{
  "arch": "unet",
  "text_encoder_activation": "gelu_tanh",
  "hidden_act": "silu",
  "init": "trunc_normal_002",
  "muon_scale": "match_rms_adamw"
}
Rows from block 3 of the denoiser of a small text-conditioned image diffusion model, named by matrix and row number. Rows with one number belong to one channel. Each number is 128 + 24 x the weight over its row's rms, rounded and kept within 0 to 255. All counts start at 0. Numbers have three digits each. After the name is the row's rms in percent of the matrix's.
After each channel's rows are labels from the 100 images, of 14976 (inputs lightly noised), where the channel reaches its highest value: "colour at peak" is the nearest of a few named colours to the mean colour under the peak. Only what is clearly more common there than usual is listed. The data: photos of plants, animals and fungi (iNaturalist).
# convs0: first 3x3 conv (model.mid.0.convs.0.weight, 128x128x3x3, standardized in use, each kernel summed), inputs 0-63
# convs1: second 3x3 conv (model.mid.0.convs.1.weight, 128x128x3x3, standardized in use, transposed, each kernel summed), outputs 0-63

convs0.85 085:146128115123147115109084091099102181108091139121166144127107138137173121163128162192150129118137199133154131137115154113122103160111118142132126117119088105104134089105112129108115134195107134
convs1.85 064:155138131175136102103163148137140101162113108150126113156138102163132173139123105097120080090117135116117110144116099148149142174121167122085144134084126141123156160123167136106094100136124108
colour at peak: white; pink

convs0.115 099:097130112161127125090149089131103133136145105098117138171111074110151127039113136128135151145145132136136120143137145151133153137142146048130127091116098166126151137143141112136162135110131173
convs1.115 086:147149135141159155143140139092084117136123183117175161100143163169142104127153110109197091153075125173133096163139103147161107106111110109114126165129176118108140103094110151127138094116119124
colour at peak: white

convs0.54 105:163116141132149133135153149128124171147116052126112152143124115134154179095163144120108137145161107111118150106154176198164153087138121109128145108114104127123160105144153097122120128098163126
convs1.54 079:083144123146135109111137132113109113129146111145143129102179117128141111182143110151174139103096123141148149139096140138129085182166088172125098150136125134122119161122137101163119148151097128
colour at peak: pink; white

convs0.8 105:154135127137110116158118141105129147133171123110118114104106110149149126141184142156101155117152097120118132103103150149153117133096103120127128142132133093178138087138182087192128117158143168
convs1.8 103:099104138123123143109125106155180119116125112126118094144097155087112143155114104152106071108119128096109132109153083150139157144076128125142129121113092136151101138104125145119123036158111107
colour at peak: pink

convs0.66 083:108132150129140142097153178156117142108133070114110130122109120184127096168089108150144110130122112132099127125171149110089136105139108097122119129147134122159148108142146156145116115108150105
convs1.66 113:139117111159108107100085129128124113121157168124132142165152132110147145101109130101117132121141185143149150127142132131179148132159143135147117121125109124149125135113126130120114144146106120
colour at peak: white; pink

convs0.24 113:114110120135113138105123153096155142132123139075127161120100132137127119134118136159133141157137165091145143139164145118108137162127121143093146111132155144152138085112158138153122135167173134
convs1.24 140:176096127143154118085153135132163120166154160099095115129130117146178142154130115120144132085084126121115118147151142144091170182116142110157150158120118149162125137141150114110114102122122142
colour at peak: pink

convs0.41 105:140151128137137102125112112079139109162135122103110157121106151098161121171133185132146110106111152102112113120134140122112115127091157115114125147126111110149104067106130118156102106196114147
convs1.41 110:088166149101122151122134169141136127129139141143171126125071132143119124094131148153113131129167183130167152114134089111132146127130104150108113084148121144164132106100120180110139120127134141
colour at peak: pink; white

convs0.18 113:091105148133096144180081133125121154119107215158095137124137125133150130068127176159180100132138092082144122155145134086136134149144156139133108120184136155127109091139119117119137132162133143
convs1.18 105:131112111133084082097158113133082121068138122081086101145141114121103128132121097094094139090103153125056121134133146162134134096120124121115113130097132108140140187128111109093104124075104086
colour at peak: pink

convs0.81 113:165147129115154109114119114116104098161182146138120156146089144120122171175096108099138113118120170132102108108124119132113096162099145140112097126111123113141137099135119124155103106168103159
convs1.81 086:084085139131126156138147110143122134106125122179124139147137156127106165105120134132120100118128127172125163130130086137113142142097133129117119134129142160114121160110115194102139128163114089
colour at peak: white

convs0.0 137:088162120124114117110128105105107119134116134119119141153168152140138149138107109103125125114133141159145126181147140218124121176114137175148160131128180085087130148129096095104142103112109108
convs1.0 180:086153112112140126181092108123106185128073134128157147100103144135157148125175176169133141173116118130136134194125132186152130115114118111098113109142134127104117119131128118152163097135160135
colour at peak: black

convs0.72 100:134078137122138127144137100115149125086160172082139150103148110143145118147146137132127157141155113094157155153108162098162134130156126143132119093177085093151146100093154090139122098128139165
convs1.72 101:140134122098099130152137122135098130093104146153139101097172091103124088146140099127113096156115108151076096120113144108140116130136117086089085141120141097133108146116117087179124103100158125
colour at peak: black

convs0.99 098:176199156146116114128091164138166130090146119129127119147098114105143130150090137152101122119143127114132113135097141105127159112125153142121165121166123129149123113101159118130132124099141113
convs1.99 068:097096119100140103145188176102097152142136108116142147127163130127129071142136117136138141149080123085158134129126086090128137167200115106099106131143155117141133094135123135166054141115136147
colour at peak: pink

convs0.125 106:101135139169133121105147127125112108132126125147116147104119128138133173119105119112122105113135147085086122142117109137085125094128121059144139129146178128127169162119140124110158123121114146
convs1.125 133:147123164096160162130123133146123147136114127138142138129110170109119120081128167111125089156162125083155137135129134132113120125073126152089157133104118122089117137118125176090096153125126091
colour at peak: brown

convs0.21 107:134124110109150137108144142122119151102182118106118137109115109160130093156149151184152140113147114161126130158156110151119145162152146116111165163144070145127128102119144114102145127127130091
convs1.21 114:167102101128107163085123125154168136075121145144099148181145111108201121100111160124085127104108138119105096152126174122153105103097129165129099118104104144152099115127146142139130076147119147
colour at peak: pink

convs0.30 080:140113101114162113125169102156099149113132070131115102171107128096132172075081134156104090129139172106097113142121115209149164087164122080131117116108140123104141131126155136152130118114134109
convs1.30 060:160116119145146137109112119099112137147151119110146157091154144162163133180136117135161150119104126181149146145111088161146094152120107077167152146130182134119117175140140123143126117133102124
colour at peak: white; pink

convs0.45 101:134157132122186129120128109154107131136142113140098119112122125104109109097147116116208122133155121136112103128128112169127110178118130145100118129128153121099113146123138166105150093133118121
convs1.45 154:140135136177130171142108107114119140144177127180150162130134160107117187114124129099136131122123136085160144100152129104110129114088128126156113124110148138093144162103106138125139142124091113
colour at peak: white

convs0.107 103:160140108124116146096118105139116100129174138090164150101097115126147112178102162132163152128150140116144136132143150162161149149140127146110124145129140125131128070134149131154098133111146188
convs1.107 094:145109150123182140118134136148158175089105133122065144127100143088127128110133126180154145115163115092137153126165125135067177176060141117108155145152109149156071150101134128128139097153110080
colour at peak: pink

convs0.110 102:092126149143178106144125126164103157121140106139134121129126129098133100092132131117134144143139146086115113121146117114116171144120138097145123136133137156167150172175135203134130144164161129
convs1.110 113:128100148161139108126117096101115118073135159131047114129136134093102120116094090100110136081127166104138115164094149153108113124158103141131129138107171105099146137131109109159082118148135160
colour at peak: pink; white

convs0.89 105:117123133134120141102125122122138142094112097124101132113117094111127086180130099175153123109145119141122135125135129046113148107136121115106140130142114116172118137124174152119119137141124138
convs1.89 139:118098110147141135131096163107166106162177070088107174147137149155148124096121097102146130138127137085172135112167103132172150121070117133145112142101162118128124148128136132133120125164103127
colour at peak: white

convs0.92 093:092132135125143170084120106122101141157105141136179157153077140136146147146109160137152132147141147183133143134140078137146136180129137137099124142109076177113128131100111177126107118165106100
convs1.92 083:145101060142122091088164152117127121098143090107107120122149108170138140142108154106107123126123148110121139131121206126129124119137129105140132122108140158151113105168153128134165134176125144
colour at peak: pink

convs0.69 087:137141138107163160060139114137127151130150087120092131115089128124123160068099150128164109094143131138129132120134130133091138117139131148128163151106145143109138106122119127101121121085144124
convs1.69 149:141098144169143144128135142100164146183163099134159148140158152119135132128120126122132126136116130110128091095156115131133119144117104105155114137128163117124126104129095179119127126147114106
colour at peak: white; pink

convs0.40 099:134145147142133121087155144148189130119153107098125110146116113143138113083114154180135090122154125118142159146134154200130170148104113106143132135148072168127135129146120100098146117107164121
convs1.40 067:103142135143132133151109130126102154155153147111170096122147143179108143146126130136138181126112085140123107113112117107156114127160100165160143114117149131124131188120135101157148179082130106
colour at peak: pink; white

convs0.111 084:112147125121123148099162134153137138094129094127094165130139141120149140043133143141123103150159173143114189138104142132109127134130118150141135157168123121110152087133125103052147131114173134
convs1.111 101:198104097159155109145120152074145149146155125139144114117158147140156132116119118127150131133088111161146071125145108160152108149089109078160130172132129137125136168102097136161120146137105130
colour at peak: white; pink

convs0.15 111:139132146106137146151107121129128124102147148125120137120096132117119133122134139138138119116127186150122161132159108121143135140122147158109129097144091103092094116122108149101122116162093146
convs1.15 157:174167119101112137111133161115122154099132150199096108152106149065134084129107123120118125123142162118156148137118130126153156110148135140105146111106123129163134101120123175124107102102140135
colour at peak: white; pink

convs0.20 090:128118108124144134119102166131166122119133165162124118122094148180119170148133129120139127154168153099101118130085137139148127104154154110135151130118166105114151132134143160098106152172165100
convs1.20 096:132156093108122105124130155100139126126143120124160147118173140133116128144118128135114177115087139078104121161108074173147134181178148170134110135142100151124137141124117131148118095157147166
colour at peak: pink; white

convs0.55 105:147106143115207097097113154132131132103132101093160125122118129111124135141148128122150138110153169109129143145149125176118149123122149123156128122115150093153128127120150108109158092157132118
convs1.55 086:111107121134130095154137113111143122112142147172120094111203134141154100116122143142148134118115101127094111119097103081139107144167118132102132133149134115097076155104156130195125140129163134
colour at peak: white

convs0.53 092:094141108112103152085134128125119127125132182141160131135119123167151149129127152183126153152113133136145139154142142173176138178128172127110116131157148141120137143139127069129112138159128170
convs1.53 123:148170132125170138135171146143131107136145084161132117130096111133108140142136126101139098117141122139120108139165111143088147117112158133187142132144096163154124132150140152134163135115139093
colour at peak: brown; black

convs0.108 090:096117111155119144102170135129150152132119049136136124148129145156113167145101140168122116154140127126107157153130113131096124085125115106117152141094130123147135114128108103098107123066196088
convs1.108 113:120148124171141134149074120117112151150177160105140094125111130102143127144102124103116086092157126130129129134136135147124100143133133163173136126121160126133152163116098146069188157135107157
colour at peak: white; pink

convs0.48 093:100171141163100132144154115126130144186124118130111101103105154113108134127168096134135121086117089136119127095111137164126154135104114125109167068141103151140109146094165088157117117117140130
convs1.48 058:165145165151156147156128180104107131088114160127201128092131126147123125145153118128148116133116105160102128134135115158116129141163162092116132144164140145141129129137137110106150123105123091
colour at peak: brown

convs0.16 095:083094125132113144140106129128116165178140166091111164138146150099137157117058108127103144131152071135113105131153129154135127128143131094131115130154148146148149150133123123122119139155134134
convs1.16 055:135110070112151165149159138148123089160139094082102090116116122141168092103139133111131160146113165096135147143123175125144091134174138154114130133122156138126140095145149115120161162104145128
colour at peak: pink

convs0.74 099:107137115143163099118122112115086114156125168112084132094153102157115151140112140142108126165147164107142143122136145112139154170086131138118140157153136170133149134145153153184145152147152208
convs1.74 106:125129174084080129142157154098123110073104195136083124122147111124070086149135116106125124181122124134103119136116107133100100131110149099127125141145134128122112124149132146134139083203147151
colour at peak: brown

convs0.117 090:101131124110135134095154143151118142086110126117119169134084152124139146054154170114126136157132154172162183127140147112133118130150155140109133126150142119120159124162152101115137157119157120
convs1.117 096:101126106126134128097118138093137085136161156136128139115119124169130113127110113131146131117163105171144106110137110122146131119102097093137085171133166119138119102136136108144074115127118113
colour at peak: pink

convs0.102 096:091108130111169120066129143119129153110146149107143138131119140196128133146109155133159153134150145090117132132154111178107148158123124137090166113116122154139135111112140147134106167154144135
convs1.102 140:141133093177141080081122136132164129151136146145084151134173104098151145154116130132133118098122120082149118155130108134112128205171129140121132152100150162131133118148145106124133124159155149
colour at peak: white

convs0.56 100:098163128117114138149132124138113122134102175127139122103148171152118155071146152165134125148131100143115110137095117177133117173130140095090127130178181126124110137148103087101121121162139116
convs1.56 146:092140164145124105121107132158174133165141114170106148136099093105081110147148106113132123124106109121098111116135113142095114143127134128158140127140120141041170119155144114113148137109137111
colour at peak: black

convs0.42 082:092139152145157126104148114147138145112128097116149116134077151149129166110093159146131123140108127100122137158113099145102154142092115097152116172109153151100141137165122107097108139113146128
convs1.42 069:129126118132130145115140126121120142173149161129149086167156153118094137106120119137143061128115080126173101133155101134131138145125143147150143098151092165155148167128126138147126154134108118
colour at peak: white

convs0.51 096:120114136109192110120130120111090152089118101114141099091140145107122119124173131121157131108128130157097120149124140167122123083120143086108112144101121153123122141169130158135155114198172088
convs1.51 075:137153162137126094117128057130153137135163146168097098138160113111148151160109121124147115135147134171129133138120176110117112170210150120163153145155142121124126124150176125166145125142106175
colour at peak: pink; white

convs0.82 097:089145133117092109117121125092166119145114170097170130117125149147127136155104120130123125160137081058130124131122122127121119142126104138146154102127140144116126078144129090123066114137158119
convs1.82 126:140152110126112148135092102120138120131092152146150133152147102125110155151100147125074119092160119111126149119136116146086130169101113142147134119107056153167147112135111121096171124156138160
colour at peak: white; pink

convs0.84 089:152158157118114123154128109134144136143159036100170154093107120094151117076100140140164129146130100139169127103140114088134110150153120113144126112183132114139120103115135082091108102136103153
convs1.84 115:069165154152164122117139170163133125141144118168123143105093136100139118199138111151183102072126135159115133116152156093120133118093126140127173129118161132114158137112144127118137124103113098
colour at peak: black

convs0.71 116:106137111113113106137099114117137128169096123103174138145135136074138145143096143165141116151094115110142129104107128116143114110136136115153139135148165140127134111123134108123117153092132135
convs1.71 165:100094115103135134119124099118107099142134141161123138181133181088114122087105129125108168117122123135151157125116106127104142096150129106110121113113113101141108115122104129131125142103115116
colour at peak: pink

convs0.26 093:118133112122122129148106133099182138118096101116184123143135117109136110181104150151179104140112115122129111157139130145121117067107105124147095108152145158115130111131149115093129158116155101
convs1.26 104:108138118127109135132082107128126122165113133179148157167129127125133129136122106146118162096167112136153144105131092101110134138213104165159133133113128112138102071095104104116138156116096152
colour at peak: white