Rows from block 6 of the denoiser of a small text-conditioned image diffusion model, named by matrix and row number. Rows with one number belong to one channel. Each number is 128 + 24 x the weight over its row's rms, rounded and kept within 0 to 255. All counts start at 0. Numbers have three digits each. After the name is the row's rms in percent of the matrix's.
After each channel's rows are labels from the 100 images, of 14976 (inputs lightly noised), where the channel reaches its highest value: "strongest on" is what is common among them; "colour at peak" is the nearest of a few named colours to the mean colour under the peak. Only what is clearly more common there than usual is listed. The data: photos of plants, animals and fungi (iNaturalist).
# convs0: first 3x3 conv (model.decb.0.0.convs.0.weight, 128x256x3x3, standardized in use, each kernel summed), inputs 64-127
# convs1: second 3x3 conv (model.decb.0.0.convs.1.weight, 128x128x3x3, standardized in use, transposed, each kernel summed), outputs 64-127

convs0.40 098:197130122121143137156118131121115122099136112124132110108119162144133113126167155111075109132114134135154131145156169123118126123113107182130124144121119103131113145116123135117164148142120123
convs1.40 093:130150125147131139103135136122120087145092122134091175140116127126120145075127159114106135171090114100138137117147135138130124101121132115154150137116141164126103128111110108124141156102141140
strongest on: class Aves
colour at peak: white

convs0.117 118:135140095111101131163118137145123088106106126118140161117130124180116152120119148135134142126140137135132153124100147126163107102098147155120116125104124128118115123142133133096128132125120103
convs1.117 109:143177131155076107117186099134139138139162086119120142125088168129131161116103103066143116118134154094115150111144135148131127130185092074123130107143125147107136121155116125149132139130131120
strongest on: class Aves; order Accipitriformes
colour at peak: cyan; blue

convs0.88 082:111115113145136087122088134086164110118119133130146132162122071092096116121110132134133150111125122115131091121135151146125141142148150117137127117151150156151148132138120140130052127119123132
convs1.88 088:130120123148130126087115099138121092142162106104143148103122116154118088121117091123099119131128159173127124155111152165123122142169149116088125113144180147134119140076132129111110061144118156
strongest on: order Pelecaniformes
colour at peak: pink

convs0.2 097:112116134100152142130097132134178149122133119140118137113129170110153111143129133133155137121123111128118118117145113106131142166140105130119122129142134141106101114129130139125136129129107139
convs1.2 103:142137093134105110172128141133082106098130150085163136130110090092151071117100108162056140130136157151123091142167132172131114135160191152097106149133090152114140139129131159137075080115143112
strongest on: phylum Chordata; class Aves; order Accipitriformes
colour at peak: white; pink

convs0.32 111:142134118101102136107157118130107138142141118117107107126114116123117117109123116113132156133112150134133145121091135175158127124166154128137120140161130126125119120114102141157152126128119109
convs1.32 087:096151150141118176114113132115165081111143110129128152135107136113096147117157127120154134131115104110147187130151129085062119118185142130118094145162164111126131112135119139121116153108132093
strongest on: phylum Chordata; class Aves; order Charadriiformes; family: Laridae
colour at peak: pink

convs0.112 114:171139131119115137121160148147115116140142152160125145128136160123120166089143127130147129134110149155136157138164127142108134140127123110123146148105114135134137125133150100131142151156159107
convs1.112 107:103148130164126128097097148137135073100082122131147128123106115105048136129151108158133153132136068101124129162109116094129133145097140137130128124140146093136095120091146108106132132106147107
strongest on: phylum Arthropoda; class Insecta; order Diptera; family: Syrphidae
colour at peak: yellow

convs0.69 102:115120117138105111134119128124137127120114134099137157128115168166154136111128162115098131116109142136124128122137128156102091122116104107140133164136110133138099121122157160144121131131114124
convs1.69 101:150125128128141119142135169116127108101135158123144149137161122118111168135187124169137120143124105145159081149151118096139148134109169159155170129109128096106089129080122056148134113092136153
strongest on: phylum Arthropoda; class Insecta
colour at peak: yellow

convs0.78 091:104139144159177149107117124147154125165130133125126143123123142145108116108151126109143131113089079096121128101189092132086150116160135113109126113134172115123118110122112128133103124116119167
convs1.78 075:149152105116133174179110149104137113116135069118111143129131134113110125102149138115107074152108129157154155148135148082129109138145117132133148169130149084131118113091100144165174115104165147
strongest on: phylum Chordata; class Aves; order Charadriiformes
colour at peak: white; pink

convs0.116 122:105120157126119136107155121144118135158157136120134140134136148154155130134131136145082122125129119116152126129141132114166134125097129126128131126149142114132131128115137115120093137122115147
convs1.116 124:096099189148067129160104147119125111114100145129151127142143122146113113130137120152106172133146145138126146134120101122151134130085145143109131150154098117063127159145139150129150077078159105
strongest on: phylum Arthropoda; class Insecta
colour at peak: red

convs0.93 112:126123111139158133146133116120116141134114131127128126130121127119108110126133137130180102120119125127149118122127130122135120130155133137126120131140106131129124137123120134145103127129132116
convs1.93 168:078145119112170103169115113106142134057112146118152125120132157139121155117119102127120107142136140155123089113129118114137147096109139141159133117159129090110185105115115147070138135099117112
strongest on: phylum Arthropoda; class Insecta; order Coleoptera; family: Coccinellidae
colour at peak: orange

convs0.15 089:133112144159139128121070121137166129130094153135098140115109146084134117110109103118124112112120100110128133116130100139115132136161099152128125119115180127126129112128145130132151119132120130
convs1.15 089:141127092122084098149083113136063114137115131119116110118117127136151065092103115111107118090110124134142102157140145165103105135110153128115130120167099155109114135153130124146141141141136121
strongest on: class Aves; phylum Chordata; order Accipitriformes; family: Accipitridae
colour at peak: grey

convs0.10 081:109097151126111134124114113138137149119114137117148147115120126139123140119140153118080116125110109101118118118146142122122143132118114154144130132084082103125122116123146093145144119119104194
convs1.10 077:091088125107134137113077130124124086103107123146130095123188156134123120155133114107141176105157131116132117114102088159135125126170157153150114159117142178117120144141139102144142118129100088
strongest on: class Aves; phylum Chordata; order Accipitriformes; family: Accipitridae
colour at peak: pink

convs0.61 105:097092114131121129122094144084126115162156124104154129156125136092116125101119132110218144118111133111135105133114120108122140141119187166132137136139122142108134126129113132119075150128132124
convs1.61 130:116146167155188123136127099141116125096167094152118122122118110161169129133086159140151150117122127148110110141125140186133131128153139143113122132089135171101162094074122145130128144123082122
strongest on: order Lepidoptera
colour at peak: pink; white

convs0.71 098:153153132173160140155136129141186143157148141105117129136103141118124145134127138130142130134123132127119150108155154136099134103112148115117097117160164108124107131117127127173143112104085128
convs1.71 109:109141127130145095101116138099169116122158149122135136153152116127160081141126156185117151134155094162146099152107132086103139124126113140139123143113124100107122148094121144141157150146150127
strongest on: class Aves; order Accipitriformes; family: Accipitridae
colour at peak: white; pink

convs0.79 098:099120135111167095134125144114122131143138139136133134112121121167107131106145128110147170130099115120121140111132144126152132140127164124112111135147142108096105113114105110158137126107121114
convs1.79 107:127126155112188122099135126110111176084126087094129139103158121099184126127126150151120157151180095137133134118125120195113108106147136117154128123155135111200116123123115184144140113166140097
strongest on: order Charadriiformes
colour at peak: white; pink

convs0.43 115:121105138135120132142131141121127146129130130125129138132124090117139122129138124121145121119114110119136127137144125130123137134129151092134144139107106128121141138140145145115157137144134127
convs1.43 097:114135177141144127166131108131131131121116141134101142129115134132069132117160149143151116129101126185116125136127127160132129138153083088124119112141177149148108113089122122156165128082107161
strongest on: class Aves; order Passeriformes
colour at peak: black

convs0.42 117:107147126136135135155146141062156114140169138145129136136131122151091141131135124137146164129124137124141136119122120109126145104108132098130123108133143128134123114126126138147104125131102111
convs1.42 117:131113072130147139067089138147094100125123185118123130137093152116145189143139158123139105120123140097129099135138121117136136100103161169143111100136076101150121153148112090083138149167122115
strongest on: phylum Arthropoda; class Insecta
colour at peak: green

convs0.65 108:113100115113136119131120095121124034150107124089123145122105126120131114094102131113158132121098113143111151120109140180133133146096156206125134130149148120133135133132131131120126135122152158
convs1.65 113:113115128137108122153096178096158103102148111134118159120147143135102133127132148049129124114097118128159133124146140161101119101164125130138151146135150133178085142146150121156137157131148166
strongest on: phylum Chordata; class Aves; order Accipitriformes; family: Accipitridae
colour at peak: white

convs0.17 085:158104122125066138130117137167083156155143131110115127147122153127123094119101144126075151123141130141138131140124114168178129161121104143136154134132153159122119136137144166119123155162125092
convs1.17 080:124085097154101121128105136130140113124138159109121125102114142120184145095104132113115169125125122155106079120116142157189139123177131113129138135112115121116123123165150135117142188135118125
strongest on: phylum Chordata; class Aves; order Accipitriformes
colour at peak: white; pink

convs0.44 109:147111146134140118123104125113118154112132131146121123120139081153142126119113127131138080098125089108130107124119080159166135137123073106113127103129104136099119145129131127107166134135126122
convs1.44 092:100158111092091157082149107116132109137101157111089144137148148084138162132127099142135112125118109063156167148125136124111119129123091125123154143098128088126087129141105177104135111147136157
strongest on: class Aves
colour at peak: black

convs0.9 089:126112114102161132110136134140122153111124126124105119110099114107133145123117124118130112105131108120126123151153096168130112144125113151127140106139153128134135136149152147122135140142129134
convs1.9 103:142128162060117130174147082126092181123140142127084129106100106114171126102118133139138159106106136168093152069108154098135176158141132166150137086136110163129127110156160117137126087157131130
strongest on: class Aves; phylum Chordata; order Accipitriformes; family: Accipitridae
colour at peak: grey

convs0.52 100:120119142165091145143122163110095121123147147159144165159140108112152135147140166156125154146154086089097107123107074106114140129097085104134143097111139125111123126127148119121109133138126081
convs1.52 098:118121165121160149119095111128114199140104116130140117118194067111095110157141134133142138142150098119131178127119111122092112117146177116111127148164141124160156112094109161120117060121122157
strongest on: phylum Arthropoda; class Insecta
colour at peak: black

convs0.14 079:130103142104140135098102114129149136108131126121123139128124146104149123145103112127147157117146131139138137140156161146115120141100144131125120155120170157145113130137151131154128139136118160
convs1.14 100:128117120105139112120124122158154151166114070121120101127177123132159130174125097164176135108143107113143182143110122149130142151057117137107112131139113097213123113137175138123151092169108119
strongest on: class Aves; phylum Chordata; order Accipitriformes; family: Accipitridae
colour at peak: brown; black

convs0.64 109:142115105131122105114135132127132119116151119133109115125102150152115140115122124120127145113109130111150139126125118119111114137127124114118107125130088124120127133110127115153178117111145118
convs1.64 118:132114130112157096052149111134164128132119069096128149090154105141117128142121153110123080123141158137149168136151140122131103118127087104137154115128087100121162133130111094142130097141135094
strongest on: order Accipitriformes
colour at peak: cyan

convs0.66 082:121089179141109113143146152164154142169139128137118146116119138153118098156149118105129138127141094144128141113141105161129148144137153107094112127142143116081092132119133113114132123118134122
convs1.66 072:140133110157138124147153110113144155111107078117091131096170128140139099160149127114082077129096180157161110161151128131131099141122099133143137111129142070133086146110101129169132094104138148
strongest on: class Aves; phylum Chordata; order Accipitriformes; family: Accipitridae
colour at peak: white; pink

convs0.82 092:105115152163114112147101133116121146136133124122124153141129108081142120120136133122139118123150144115120117116167117128103139135110106139111119117094133132092098115102150118125102116116100113
convs1.82 079:141122137092145116157142135138104120156075156134130131129094147142091127111105105123158134145145135106121130106111125180115136118088111105113126129112145164119131106131135113153169165102139147
strongest on: class Aves; phylum Chordata
colour at peak: black

convs0.22 096:130110118139099131132091127145158097102142113121133142131121132100130116135132124125139115117134124132138131144127130135137125143124111111133136129115139148124129124131134134121118127144140158
convs1.22 121:130130122087145135136111124149071187148139133119122106157171134107130121124138110157195169106157127142136151133113113106146115140090112090111145139134090105144110115135125186144126115149138124
strongest on: class Aves; order Accipitriformes; family: Accipitridae
colour at peak: grey

convs0.83 095:131155131109122155150157140115128121143123128126148127138139173147151131153139105147142114148129137137123133137075144152165138130101141158128127114135173121123150145165137130123086125133141117
convs1.83 099:131136164131152095071177146127137140108132118131135135124151150146167128136114107149113166135086142145141142139147121154149142128159178070141130124060156148079139142100122110164099119147126094
strongest on: class Aves
colour at peak: white; pink

convs0.86 085:078121143147129139125127144083116134127132148143122106144128173148124144118140104121089113133123137133133117143111106126135149145138130113124119137126136130127143130140117123142158135136128106
convs1.86 112:107112116076087084117127136130068144127118141140112102128155109145110089156112128106118077134122159143125074152130136129121106107126079101098142169096133134127093140147119104151161158107134148
strongest on: class Aves
colour at peak: brown